Weights of a small segmentation model.
Model: 9.37M parameters, norm rmsnorm.
Training: adamw at rate 0.0023, 21600 steps, batches of 64, held-out accuracy 87%.
Data: trained on aerial photos of the United States (SatlasPretrain), 203450 training examples, 6.8 epochs.
Rows from block 4 of a small segmentation model, named by matrix and row number. Rows with one number within an expert belong to one neuron, the router's apart. Each number is 500 + 40 x the weight over its row's rms, rounded and kept within 0 to 999. All counts start at 0. Numbers have three digits each. After the name is the row's rms in percent of the matrix's.
Before each expert's rows are labels from the 100 images, of 14976, where the router gives the expert most weight on average: "top examples" is what is common among them. Only what is clearly more common there than usual is listed. The data: aerial photos of the United States (SatlasPretrain).
# router: slot weights (model.blocks.4.mlp.router.weight, 16x192), inputs 0-95
# gate: expert gate (model.blocks.4.mlp.gate, 8x192x192), inputs 0-95
# up: expert up (model.blocks.4.mlp.up, 8x192x192), inputs 0-95
# down: expert down (model.blocks.4.mlp.down, 8x192x192, transposed), outputs 0-95

# expert 4
top examples: crop field
router.8 111:546492518460549509492442585503539533500459423494542560539511437548433501502422563547497526506539429521465503557457489544448559519568511553491513506468441524566445436421535425535499579473457508511442515477498477470517467461502494480574538458474512508593457533497522524467463500466496558545
router.9 107:493500420535413490442501462513510513518515472465526426505492502511457511494486476492442464541530475426472549565477489503549557415450463510489531531438445478532510500553498552540495422506470535571540530526529513538510548441533483491509367510423542485534504486546508536485527470570483557461
gate.0 094:520509536481531563537483591530532470504531509469605535474520505476518509565482522493525558518537456540473538502484454477474545528558574524536487518489524468549515456446579500502479530448514476517512487482462482576487447554508510492531532447503527480555495501550484551498500563445499473520
up.0 126:500568517482492416520530557497505508537465432569458464559547455503576510530464480509493456516532497517517405550544433482426545491541494516417491567526526507473503416531532560481501491496492502466515475494519510585462517471508500476497510509499474510467469513548475439525478513486460560545
down.0 120:474454491550519491497569452498573491471523536521516520548523548477486486481490508452494533455488533532530464508474446541526526480510527606491458520551511564518474459528519538482530481483483539570532484428437493529491563512523485524489541520493582527490520491460396465460485524486467478476
gate.1 015:517538575585524470466532498553493478478614476481464491508503614523524504496498509549496523479467565506493482484555522530422441523484477497481474446520589520528490442495474518481506509509491508497431458497531460530503594557510499470468513550561514520469519468513484486508496481470530486462
up.1 016:439457492527529514558528516480451481476527556446610525403442425477468508529501441517490550464484517503472546494451519486493536524465502471488510609492521503498479466435470508494529581488495519478509481493447498434462457498469475472555517508483517470403540487485442486527478583480481482480
down.1 017:470503471472472467480561545452457476527502560433516502423448481556503511544497569530497461483520459477558581503462460470539476482503515469534468649538485444468541458515489487511450498539498529600500467510468547540470454489487599498532423533491523531450527491531558509502530496523554492537
gate.2 041:550545592485516526530499474520449499497493511432408535532506535429494510485483501417519547529476446581531492482519514500456530527503498430507519689501500479420514482500516553502510526522514520489474489506568509514497514624518483491469569490562574541512505500522506498521510472509512458517
up.2 049:516524491426489533504448480521553525502490446617492498519542410505585504471482536473525511526538472422456497538535558479557503476524525469500505544563500505470518506493508432564507480473463482494516473498515556426509475498512498411465512470514513503547494531446503534513522439460474541511
down.2 053:484537494505586503502512480449476526486513491559415497506439508505550489473482492447477552453467481467401536477486588439525533471461509468540492513498494513492473546467546462479568492419474509461478568497536505500540542499560486482455393560506451512541529493479464502538537483541498535494
gate.3 032:509494599460526483508542445476465483470478506472407507485464565487518509451481581494494512499502440504470530532524472497457499539442522492474504533472502485527464476515480541487505561489523506569384510485488456524500429507533490535528523447507466491527473489494491515501518516423608520482
up.3 029:503523530538586503537482454495509500455537418446437516493464562462543502392492464480465461514493444499515409551538511490422498492494506458445497639455450479461492459514491521481507484470516503506425531491525476557525559529535515550524529494530515505574481504512524532502505479514582542433
down.3 035:438545505563523542517415517495511464532536533549488474495510512482596520536508503481507466591546524484445588498601527569523466511526503485428469473431521529492486432538539517593456472507504498554507540512460446439481586477519485554485495475512501555433568474513469483515505528533526501481
gate.4 022:493507548442493556538417506511528494503538495563511552516483460464479499506450484466483511511489404512447517513527470486515494492477531494584507570515482482478484475494499433494514451438526517484453482507471480425455522531533506515419552498494499491494476490426473530475503525541513472487
up.4 019:568492445472514480452521516524493508515455574488570470522557480516543472502545536538506491466496617543527534487536528538522506491510492549474514299506512489523505539536523517538517544432522528502554474495536535478511512471475503536560492532509509524495480503489533522508484494488482453558
down.4 026:479500501475456526459512514609454524526479503470513520431462511405543514555551555520473505545481582490548550479451507497525476550482496492526544423452475437463491493518434463499525506523488479537536429528446549450500505468461427486519504500497492453454459508523526505546462514492493528534
gate.5 060:494497549492497441569558502491490511519436488528424478447490473483530510491509601532514539519492520535557476524501405453471521481537514475433437586461513498454501467476508598491490497505507512483477450478485551529422372498470517521568494538543466518434533497538495463520436533460491573508
up.5 047:478527552472519470480428471503501491517456449503497503665534446445475515513449449529501472536487402539493452529547495499426508520490496523486479537504421508465510515514455537534502462495497521545441476501469491523523519465496522431390490516461451524507454519516521473470533504526552532440
down.5 056:436481530519573532465550472533544530517519480544448572483510497484461528481532504514535563537471488523494507448517469558509502512626508528489481429560516456583501532508472449448583508482505488515444523533513494501520507403532555477533468522502538566542519503478507431524511527454574451434
gate.6 014:538540427397517448452401514453487506527485497403495479472448504502503517557486539566460491516533579503462467537451390471581481424490513471513542457559434516495474493570504517490480560518477472442564462515526566558471501510511461569498513566506500534501535490497527506480523535522486459492
up.6 012:502494438486454535536407540437466486499546500507548475416459508442461508527468515544451551469484476444432581468498514498521499478520455504490510609487534449471496499453469468481466445526485497479483424565488525521450513503508419492554544497518514468541559490497502497480530520522389460469
down.6 013:483508542522442469504377482531510515459498497544560442493578547590500491519474486463521468544468477502513558468541490477496481481511494547512504390447482564532526506571490499576547498504510478490504516479508484538514571530516589513508493550522531577492507497509457448470467421500444471496
gate.7 023:523485491514524399513382494524508491483517499380450517525479592524427516521497438515460488488472448553453451489500510526549476490454489494472519536506472485548511546554471517517456541509486505485482494504492486576548566522495507507481541503522473556553520499498490494510459513520580401459
up.7 022:538471521452482481494491514518503460492416518524511441561585479497515516513524485602526428502491485518476492479529500472470485518484492543414423509553534505475495518537508536444498463558495501506528511494492473451483501444493539472528453523475479486460490489586523491515505514521600483550
down.7 022:530507459479496469474587520440511455451508538460466437547504493498442490507515515481508499463455501451524465517532437429498452441511477551490501481503498461491481442517472529390457505538482517531543533463436495547455460590516513536488511634482495518419549462479507479505478522509445447471
gate.8 172:473540529481521486541563447452484485541465502458439521404448480512539499474471543513476496492518527515592498500473404509454474530516509484595564445435495479474471508518463498528507532472536468514472500506517463528477445537503414552502526549506492467539452511510493568548505582483438517463
up.8 186:477463469539453484460546490469499519549569537507491497400410517541517482518525500478525508451511513437515594490409517578594479486451489481577571400434493500522482542481444451549499503505489491551496533488479476393491538521441479521508474492493536491482537439463507531496502502486501512468
down.8 175:530574466479456454532516536480436511576546507507498462471465472498553501509494495516540525520515547460528460488519525482527518498468474446607476464461499433397478504479474529527492492485507483452487555568537519453496443569493508493482473608530521479433548405572531547520516494543506526541
gate.9 029:535474482551445559539569515529519523516481537540570541486452510504452505511581566560500566505522538571540575465523487496602528527486551460564499430537495496522534517487535503557507549528487488544535473520465522530497387497479496514481528477493477492555496512479514486492479519495419484546
up.9 025:527516517469579574491512524465493493513485499583618556531511507506542496479499450511553422436471455403477471496498533502534487507471515496541395478489479483504553510521510515452516528470494531489408522500490481488510582500511509507529495490515494480524564504498462482452524500467543464528
down.9 030:493465523492591488424502479486482522459505508428516529497520473517436493498446511554527525384495551486521460485493460504478491504544517586500526528560463516467498570559405528508508458493485499592472487489494432459473487586507638534531538521496510471556473520495473460469515489501554544458
gate.10 131:535526457454527490499485479458530540536523538560521534489549471482585489471548495519487549441490556454487496500561484459546426512484537531519508544531565485498521547519476480408488517518492491423534445524505524417481421525477383507560489534548484413479586484507523506475438524439420442540
up.10 117:475516509448515555540575460511488551527476507604416509511496462418587500452547499478484512501458600516526435482549456438532471497468513457471470545520537483411531504575473517482493468433511493436560460515517527479445501586531533562494527557537538492506536517484546547501476484516457478473
down.10 123:529518465424508469538426577427503434435482558530458424519505475569551479499513425454465478523527440486469524575503533462560479508487515487526474500518483575400511488470524547462462495458505556413465454479487520507484440486545492513491509533543435510494585479527485513543499475560471505508
gate.11 041:522495421402492532521488513435501499539495574562516542460504508489538488496552527516499544478503622511518513473484440524615468516488497518509525556451510499557487455489503496509506541536494513504535488510511494493521426546483449583589514526518546491478563486456435488484491548459410507527
up.11 037:476511444448526481502408472482503501496542556407552514510503543512483503524500454478492490510512464395489563517506569522618468522460522481553547547484422494548505507488455502485498516555502501544478526503461507512558449608491474561480468479468488524504537498491511491453497566509531436504
down.11 038:532474530522496540484588464574516548499475480534533585570535512465543517480531510568509510464496493512487427462519523497519534498512508530475547462468507475571520435505448506480537523465475483525477568478535505434529503426553543505547492495508490416553459514477498506485527474484628531506
gate.12 155:477488585461488501514499470420448418445510520448425479540531478491517476450484508419480468469482473555560501525579437470424456582580514554473517526461516503457498496474536502468475523441541510515506496524529388521419489497486482511540597481545525460482437530525521511479496409533523454493
up.12 142:519460525555529544552493539556480513509461516453542554497479536464412517555546508541544512503466507530465549443438554528477526546457513473519455401502517470526533492520477516499494516561534527533469543481475498524552481570521537499441481489466525508518522495529467468535523555416535430498
down.12 147:501522487495501482493441461514511469515487431495545560537568483412501492511434486565546464544509491568464509482540546474399484499469422487506498507474485529542497537497489518517430567499500429454510487515453475479528447482473415502434554416487424456514444527466493472488483478493452502450
gate.13 142:478464524495507461525501437440422508446497573478457477530558512440537505463524454426495487508468510529503475458585451456485490534496524540435533551487533494457486497548498511467475492551508533467552525521545457479448508576499509555502498516519505479441489475582470489512477473585541478490
up.13 121:465490532565500551432525461584531505501549557525488526436475569450480493473532449457564503532449478468484553476473606529549452516443544498522527512496523493448550553484505459497500447534508516555449552506514490518578560506583506495420503456519564524535511488486535494494571453512525460478
down.13 116:551565508513511446454531477526488562503499458575512520550550442485526487491516507533505478514501500499484458465561550506433523489535446506514523582509580576451583529479514549445435453470451448361504549508491477454454449471475523464462495512546403458502492480514585504439486465517490432523

# expert 0
top examples: building
router.0 113:584447535525485464478476513515464531488389484433495462530515561497515506578497499529556448484515459544433506481459509485457557562517438544475466495501517526536520452539505561470491521564539509478534456488505532553481436462477489419496552525551452502483485507527499437534506504504515512532
router.1 106:475450517519490473493454515522456482476494449409523482448449562501382505545489547495515512506524422523498499508466493495456507537548572470488479462491440501549461463494531558545510511563511475527485512502474514623497504505459520451477525515504545520528467498516506502505560520463516507492
gate.0 074:463554483455543432488456486411512484478560525548395476545526466515608496455518457527532493460508536474526510472539508526535461508473507540543531530480511494492480465525407421514492489463515503509488463514501409481510523520525487537466524533546502474391539487538475470517474475527515566495
up.0 067:458528476406516486485489422425505506438508527553385492476461473518507518432475492486493543485495503446514490520473472524551414490469525457513557515472450519472479481493463456511500455463470494521486482512490458436486490499525502539570536492525516497471510475473475499473507465453453517480
down.0 083:489507503499498463557461442410573497480511530567484501449577483499580479452495446485491505459531499478412492562438527497549481504409480486538484500553517590456502504499438545482531477451477459494510539521504512509540518547529591405491572529540439537529534508476478519482525493545527553473
gate.1 106:450497401430539500549413414416495543441475575499435461471494524458567497442496480508491455495475552402510478516498499478495475418438435527473528561474453514472548493553494590482504476454487567492504493503522537525485529490522449496494461521490554468477517507528489452481495473592481525459
up.1 115:520490541535511557560528552543506486497530458471633556556528501466409504555488498520481535510480483554493539475547501484479545480574525494471467484508514489538506478509505514502490500521508503495480546496521488542484554598503554473455479477417531526544492541516484502510501549478551468515
down.1 119:540496475466566513484473532490449471455463485433543500561501480470457538510477469488514518574502487556545487522543400476423526503620502532441510534470449348569450488499534408471413523491511546475471559475505466519471527505478462553546492494487551469506447547524526503473521507515494469535
gate.2 107:431471517433483535514418466489467471494486553441443503527455468512482492500457513485408469535478518531457562511552470468553391525491528464511565517534487486410451524507497488475491455523485509474542553521501437442473540554507556524551541450460527526481520486479501495456515499540528451487
up.2 156:449425458505531622496511502514500507546466530516567461481492475491480520446567512495477519482494517488562571490491465515504508477524511469427462505504503492516506536463474470538497485398486558516503505498516543546529486530521470499550411560436565482518538511497567520483505551551422490482
down.2 131:451430525524420563429526550563445520531455537499516503558456506485514517506504501499486522460495518519538562472464479593507532521515495556498470452506536505537507476481482543536581525467482552573476498533515512469512509512481461498487497477515561486491558494533480491478523547514471530482
gate.3 050:504498562476438485437496475491518517475561431543492489497542547442410502458452533484512582477473440454525484490489482466394508535532535515432443593524477499472520485476492491460489452501499460505434501498482527573512462487544449474454506473539535495557443503525520485486513419466420433498
up.3 038:516499462399527537528394491465487499452459561433509414505567511486530508500541503445482435508540522510496514521496496494566497455575509501485513530502430492559520468489533481513514444521490562503536477525460495569519491540484544496496383489491512510514542515473502523478499527496619495453
down.3 044:433412566457441504539428439500491499425486496508458503552482508544487504479486490426485539546501545457543501527483496582518549519537505522460485581437504612496506579496510495547612465455462533553471521479492509467475521458476494502544489452463577468435446482503509475470518479495504559511
gate.4 026:511515465607505576517605499534485493512536536539543455473541517471500497492513452501523465562493480462509524538563498499552515436517505466526485498482550493447525501550497485503500433473497535505541503473545564500460603487492517466503440561507565462484514492504499531531490588573499557484
up.4 027:436454627581462548499548481527454503483517515543460498517449527529522503444480474475530470463489453551448534526509500532495473579459509485505481489500512518459519515499444454547485469485506516564456549518477485428496530512508570436431600479547529531444525455473497516506495497504576501516
down.4 033:468509476437507538526478546341496451448499533542489481509517513434540487524462465491483487408553533533492485449538503585508454523521517490522475445581545554453497606459458491573480550491479538465468547516410488436531498542513471477502511469479543572491510516474485543503490516502603502521
gate.5 034:439507481489587564563468518498480498504493532597397543479486529475555515500455509444436477461481528365511538502512476516593516504474509504524612376502497500438464515520451443466521468468511551495491514518466464382496446519496518524531522474449484499517506484427507466484471533523520520472
up.5 037:531509479488481538470541490512521505520465499440563557444538497507466494516473521589542493506531431456480484517453527498499532458503515489512423485510479508508535514506530605472493551497488486478569536485555522539514542483508483446537587540498540511581503513454497493500488451484396465537
down.5 043:539471489492513490481482507543430456470446476418473476566457512472428521524457450545498483537572495476463475504455478472429528488521480476531488462415475409566504402507473432457501587528507489409412497454519494471499444521469493557484450490486458447498446521528542482542486498479462466509
gate.6 108:477482422465523521544511472491493469536547524491464485510488513483493510499481482514443467529528525467516506530533570485566476494428478445525643570535529489516527565483458454482499505558496487491514516536513548549574501580532479502510413546503521469500543496454521516468489554495491504530
up.6 128:518535572533474425464575521515476480498590436508460574514511529466489493587454545471540580497515524508512530470522497470473517540481516528532472525444529501473469464542550516481510495620530430502524512499489476495461534580512502513435524461502487483523469479545421480527531471473517494478
down.6 127:518526485534563437464451502520479501508500429475594503418517496507516507508498593562538441513493434466479393497514498452467482500442500479475530565476514376505498541524586422449451489532535502454513461524518457493462435468512514504539493493514479474539464490497527500494465455484539413516
gate.7 060:535478470470594570562568483534555512520472516613501450509558395467537526487522559515491519526509536512531491510559492434540492475527477448477515587555535473471540487505519499477491480428474500449543479497458554504517459488522487557501494485435470488501499559478530496495440463463459484545
up.7 072:470430535503524547519615465542509499506472496508518487526513485454448521467527521496501563518494555458601509475537451484434502475495473488477432543506541489488493508512548528501499489445502492505506519502514491534515547598547469537514423485427527480580465541534502512496526543489424466467
down.7 071:470415475495440501468536560550498492545431487462655525472490505459509505490469477557485447564529425427499501468453506580468472491472487480518445587516534469557497549519592479581521557507497540554486524520523465466517431544517469451514510462512455493589507501516556475471544526520484530491
gate.8 116:514506439448484495506532473481488498504523496487467461456495516459488513479493471485519479516533549452493527539508561483576491461464506442557544558484488455476500530476492405492499429612499422523512477514485541550545532568516465539508397522512466455513547482460469564505523511505435503550
up.8 145:508519597553459399430556492512482496461578419484446532453479573482460488565426540449547588507494489500492496482485520493472527543492520564510473485459510490484465453508540489502504489635511409524506503483495474512443528560494483497442563445554474491522439457519410468542546435462482519499
down.8 142:535521490520538445461468492521460469519487427432580473462502512458462481503504569542542461536498440495500437496534468445433495523483497505453512531471530398503512510517571441433446484548533492440478469492525482479453428466496532517532489485508492477525431488491532478471479453451517391521
gate.9 127:475518560429508517527437479463512491482529513497446532581487461504543491494452502517463478533484485538460500524555539478579410546497528479518577551554484516447497488477479460447493551527489508434519499522479472431496557467535504507575548477516520505484535487473499493463512484528488450520
up.9 126:527528593549409422469532498561469474509580435504491536547499502491484492559475577483517512499505494554465498473518542481523490574439505490552478482486540513450489512535526548476504492596507424495497470486459488454489504483461539464395473476484412507486483472530466488520524424405553472510
down.9 125:542573480488535409506466503473474492519533462572505478451499489544556500524524561538496472524492472477477455528517514452503470494453513478472521537465502437437483570540526393440434447515534483431564468504468475432475475470474539530503491557509477472465478465474502483529447461493569478522
gate.10 116:501566413537517505503531499542582513507571461581557493561534512483526486491516519503452491541482525486499503556600588482593501444506524478513560592536516504490532512525462461520502414473485459508488503496505553526564552535533477498420453494504488477567545508439486533488497426472444501490
up.10 108:535498447478553542538482565446518528495441554520523562489550495472502496592485485452451490524497529480586533487480466491463559480563485587480470540472464481547493465510519520497500498496518580464553555515557476600483521562525459549519481551459534494600533526508473534478487504602467536474
down.10 117:468443550576499507476522509567515546488471492450568513478516475515427508488497532525507493515493513506569450499463475514460539488527536511488512561433523434589493481511543528523474565512509519558474496509573478625460494502544436537536508476480548486531484537533503510481552471537430500508
gate.11 015:528450546465536503563495544491480499445479546548562569584582535548546509481456429513486482469490509605503511440556505482486499575531464539495479468507512495494514590523494473488515526469536516522511501510468465515489489541487560458551572492468481530534499488546547536476467550534548496516
up.11 013:454423567501499532524532505555449475471504583486524507410453458458450559494523523466523463497549495572500510480491526474581459551469497435443427420520504490483498543529489456470496536504480544506490518519475499428550512494518552441536458461440485553516482509506530511472492473460471467541
down.11 012:503494499524546514483500508441527503485476506458548497436491519603508502457526469502509517409473463426450479458397529475466445506461525487537517536519492502491506542585467501462509503517511456508457501483570467551565521466541415464466484490530493485600491487494534540564520481477453493500
gate.12 062:480497584508486439440485511523521502519466460508565504434474440526461507496497517496517502536526417500416525539429556515510489500471507437488544466572529495445501550442482467494503495462478442458491520493458555402502441417501564436546553436506485518512500483405523529496493497486526518532
up.12 052:514516459473511469471439511463494519469441489503568520604546441528566504501493424570513464526478488470431514516517441509462489448541502585517526511458503507528494567463512502469499543496487522457431493484508475437468456477500499481559449490495493480458509496521453525518507550540586522488
down.12 053:542524511535541527483471488486559520453503495507506484437549494624513520485509501425476542518448501521556528479421516547486495508534472544564513536491511674498497551473491527526540475446470500555505494483554537547490599449504518453424542492511476498569477526520520488551507517518535573496
gate.13 095:514525436444501491545387472459563513503486533492436495475493533516566500485472531495540479529508443457459429518457562497537495478496497537509552454545437505494549514445512542522485498513485538526511462536506511494547503467520481503555539444583390534516504514475518482475511469493453543557
up.13 079:494465535544525535504567546517479493544560461459608545435396565523409481561492547523504576474518464495553588528446513500517546547540525515516450461445488481547468474500519438548509546573536458525479575476506475557497501555506519503493520513499502487572508482527544495544524574511536500466
down.13 106:557511512516520482436464522536414473535469424418596498540484503393411505521472547531521487499540444511525479494544461476454503517552485516477494524433514350576489505451574473456467527545507531481464473527541512480450447479455450522523457488465547483493463489510526501464518503488460364523

# expert 5
top examples: building
router.10 094:572552516368574523566413591439467525520441534516508541530526451543521500587491474553500482473556502519452473527523505481450559532583523554511517522484529528445448500477491523473499521492447539438486514528541478455473508436377476479587582559475529515438533521463490459424515528517469529541
router.11 088:505444557479537566516467553498486491504464502476580557531492512555487507539501544580529465489536447534481479501489513506471536533487574495510473423499485507570518513492526505480492611547487517478462515517475566502528374443461518422542534523553448499529520518494573504478505498488515455548
gate.0 128:515480453528427521410577491510501477469568503484433405477484530436414508519488506432477543514480514483540487443528463467505495393502514524483457541465489463529490479523542494545502412510493476538519468530526523609474514541565454499457457487467493477496484499522453519527524437488471426490
up.0 142:474549506484560541460508544503528501567531546608486542525543459479557472506477493498493482511483555440476520513553544541591452484533523436543575459534510494499475541537432397496510445456502522498529496495444551439550533462503494479420442559502497464489574534410511538503493519529479533473
down.0 140:383483530539500484539542504365518511464578533568452503446462504501547508496466442441444546462482485458519547495511490498608466483526514483471452438522529520538463476500480514481475446480511459543542565497510486521530553578503480479494474497531541485534557474490417537520533467526489487455
gate.1 033:453492608498564540566544485449521516477461478503525546475431526502518493479502553472521556526472513555511535502513477529468435591426553456542548466480485462482486499481456501503500530453529514546459552480494448452517522601521488586495614486512549499560494526490470537512547474491541461470
up.1 027:514546422458524527603533465444553467467447497544567501465563497512568498451485544445483490521487560454498551499494480499568468497474532428487530494491474480524485411500444513484478538464542496490469489503493515493520468583523422585488472456486501524460554497477439525502477560483484473481
down.1 032:435491446535431468513499480534549519482527496548539475470477531523528473457495507458489479427479491447401553495522499440529463452482505478514456484578498591555515538485523506459548461485453457456497508489466493490515516539521572452494480534484425458520528492495555544467510483488530460512
gate.2 124:444450502617441518527623477528486496504510450508488457445440523444449511504498529459477546478490547523542497474475498467484528483486486451464470496505543499483513466535514536522500472479500457515533476493483523480417513547519558492441459476475511504485454483485521480532463459449494506515
up.2 116:557437502506524502527493524496478480459436446424601585458486541464467526544484473538489487473518459547465521471433514476450545555535519451467372530529482501578507500482489545507474558523513570502488519512502502556494489521486520428514524526495487530544515515552496449515499618514574498458
down.2 119:572490528488560545500457537576490504515434509477595571513531471482436512511448512472546469521512530511476475559489514534480583552529490513500516535471484383484518469482494537497467511559501520472497490555493476518509431499520522521523551461458485516513488495538494456536524537477514516515
gate.3 117:487504443485513525475561534507598549491460531588422431500525462453497484487610502484501527545463588539572481538527476510501505429581506407446483503510487497476512494568463590542492456490485552560537510488482559526546513534507522550471443462420582509527547514514526503499558498431528514434
up.3 128:540528485465476519515498467445512516451534470412491493460463489500420504459506528424464559516486484522562498522475490476489462475513535485464563561449428509484511490474567492544507510435489458540440520528529463549472520549523498582497542408494552506550426526521524556459525464455489436523
down.3 135:430511478473521372493498433553558500533543440488507488472502568548501456434490551525513478578486502487447490479454508404490429470476518471494545566532518589508499531510525489460548488480419464450437496464475503528522450440529508515515507498517431540494458555461567525441506484488504470470
gate.4 137:509547524591413433429596460517496496508604437514442452506531570488488486475527518486527554504498557537567474452527537509511451466441506515531455488483558494497478474541564505512500465530500417525542494520517496498480552614567508539417414465515523499463513468529472492559525367468516466524
up.4 123:482550535522559501453534535530547494590503522633478509574566497515580474495452521546523481501513516453480486512573532542579469456507494476542545432532547488493486526574476441484507474454487520489532466492433595451577529465494542449465455522489480481527539545445532494519467475523512542519
down.4 118:457490544527492571501516515374488523447522560554466505513492479492509519511488421410490533434478490453533538524545493594583486514521512515498446392485488441514502481448459505568461435505548484584544540514492501518515586586504434478477492473504555482560543471529404508549519465510464546496
gate.5 020:531528465458605516487461497492534478462447536569403552568592480505593505523485470427489501496474533443509453526566566535533502489491500496535597509517490494464518547509529554509489462517495528452507494496511506438539482420510501482495528553507447489512502508497508523500522499552501532494
up.5 018:511504552481497496474512499504466490543502500546354528492445562502530496513491507433529529535505484458512483481464542519480542546505478555509582401495507519469492522472499485484522496533498502498438489489482542447484513447499501485534543556576468493498479515481477526501493424522503552547
down.5 018:501426500498504482564484480440454488534542500469552489460424512514513499531479571504483546520483548525384529557495479447512476509485515526474548556501466391429493494534505467516432504511515538472512550510506483528514512526529560459504447490513476485508503494484532552509498536530487480483
gate.6 030:511501472505552471497400522487472497494485504315547492542567500478462507553469520513529483527500416546449418516543415477466507513527524552528490531493459473495508491503497462490488519584501517493507549520497499547486462586483502481512453481483517493493515484498482503498532497481556507534
up.6 026:527506450485605459472345517487481509477520508324528510575538538497470486557482527482468495517508366555473389500548441481467505474531522521517542492466446507509472463554490480509498539566506521496513462494488500563483497491452480550479500497493455474520516528517515541487499596559480531519
down.6 031:476475484482524424435461547537515530540536506536533438495537510590482496539513522485503487467441502570444487473506527469534509496468473498548472574507552462455484539550504490438502360529475482519553444502456504496491460431482533516459531525521462582509530478516514470477501485511521509543
gate.7 094:502507496557473518460597503499521509507544472524409440551500551435442488500492522385520572509462577530542490482555508457487483395478502515443488581475527473460479473528515466525482379534493460512586497488495523570507522577536498497447467489469525509548504514500496510546501459503481438502
up.7 084:491446518573505478504559514497483513493435503435496457436453484467510512522556486481475480479522451532544520442437432489377536544537513520477421550450508488456516457435506523502494518436504563503425506489514476589478431485473479514554489470503501493485438498553482480522496561485479519489
down.7 092:568502521461522481484468578539438545553439471453547482567510446524468499564546535526500466432489432542510470479592495533469557530529453503503486585483502455423507499448522497427506447485489480408475479483484481427451368476480490531449500549450465517508498480526516472448514518472513496556
gate.8 148:505519534562451443415603457505490504510579464512414440496526544470473486475549517492523540505474561537586427469523520519498413466437526501522475482495548497493485488532543551491492459539506445520515497508516487512486549608551515537397416477503534500481525477525508503529544358471521427520
up.8 130:475542536535568493445544526525540484557526521599500522563550502510569479515439478544539484504487528457476492496560559542575471473499507504553527425537550488520467548560450415487511476489504507490534491496434560458574542463512516442451439559505471476506548531431528505535491501544514555494
down.8 124:466496531559484567501532523392510520434541549568479518488491477462518511496517464412486561434487486470556555523532510589587490495521503485461458402469505442530494469465482513548467426493538488577550526505492502496516582599523473475482469459496562491543544466510403525551491467517467536480
gate.9 112:493542497493468532464581467468561521470529501535468482496562473440469505489526460445462554527472578518560524492533443470505469470523531457473452569471547496491483472525480452499500428490484512487571559503503484533496532571544494559456429564442585475516510497469472516517515498502487487467
up.9 125:578487532480551528489457529473494475473489475437598597493529533437444526550462448511494487475507468523455535467493565456490515554564564428485441573522460495593485526468460456498485519531504567504487518536476527577552504490492492394485464562534467494547545530498483476503499632509545478447
down.9 120:508488550523578503523487548508502514506444507457518549502510486552403526514454503430541506533458487551494438544509507517504565534498478506474491559476508422502488452453517517467521474535479505480523522520499484551528416570507467512519524491456516519556491502504467475589537521492468520502
gate.10 111:504467478491447553534558471481504497465503540434548531475474542440405502494494495464544528488515495535493540477446502466440552534474547436473442593475473491524526471459509538563504484475488533588484481507498500581410469555549487474477503474457532510525479499492458450530505548414490522456
up.10 141:551567544427552554482501505482554508515546523563457527504587411482500501477490477457501527516457525513530489506549541520549452509594544508498595496509479494492488526504517446490508480458503497514470509520485498467532516466524462516482535487523531478533502550437530541466508475488474466546
down.10 137:419533522555526456537543443433576446453527496486423515480472560518511478402474491471506539501476472526469438492498565422521449496441529430516507494509487566539496499491516480559529486438451474575476516451491516558550491581554496480537544471556459486540476553447499522513495460524499504452
gate.11 210:459494535509435542501551490530500514560501473624461495468456436485507494470573529485472569477501574510515519503476453528488479502513458508475461516551615492402484413497520533484528460438479485471505511474501529439420501527513500535484527533485608538505513492465448501463483408478404423552
up.11 166:485492518443494498499466500490493525545444460565526539479448438539547519489490491574466530473567473489478481533458485489457534552536463544483486532524561501480506420446529539452495568428481537438458457476495509455469447462466487479538561510546561524552497518476482479465458486480403525546
down.11 153:554509464451511493456451568530544564521498527511568459515497457527473500526558482447518451502442473533482425527539526485541558515518479491503482483443499507421506489444509532439532444532445487466507552557502508466500529505502504496468489465469487663508512491519524549471500471507493483573
gate.12 021:519531488510514430522520528509468525526516488457420507301455494481547520540495583480505466538503510425467476450362550525530497457460520485537520499467489502477485511524513553496533470495487531457461493511518495474483540425475531538433559459529500523500462486502472502498529480474527504531
up.12 018:525521486508508473578513534552483485550518475385499488299403490448502512505516606434469537503464552470481410490428507525537493508486482454585515506517486494505496511519589576503493493509506528491501471501531492498497545481504585510463551434491511515499460484478484484512482466439522481551
down.12 026:431479497487493457486497489512495498485491487500515503438491514535541510477487499566481499501500481460472529409447479466518476487495493496476484527545546616508524506516486525471509527500461519457476497458452508423500434474485608482478513528519503578503508507485547495397496472508592501476
gate.13 119:448463536562454547404600462503518497450531523522426388542542522443499484501526489443495553537456563521569506508571495474471445456518508495434424521461575472563487459513535474486478446494501461513556479492491514509509476565529482543517405499492505463532501520521495516547502408492463495473
up.13 135:578443478498475495519483490481487483424452444357573517453456530469426527524522488490452501494515449567511492478444477435418535530537530481443420600458455488546499451451533550529482545533504538514460524525525459597472473538495488493534506459482495518547444514582490488488516573471517466490
down.13 135:539499480468550444479461540617481526549421466436551492520519509574413495511507564518545468523467517536459422509481479476430554511513474502482534620497503466464499491506515513449542494523446520425472457490477489505477397464495526528513533523438461551488444517505550484490491537468517499512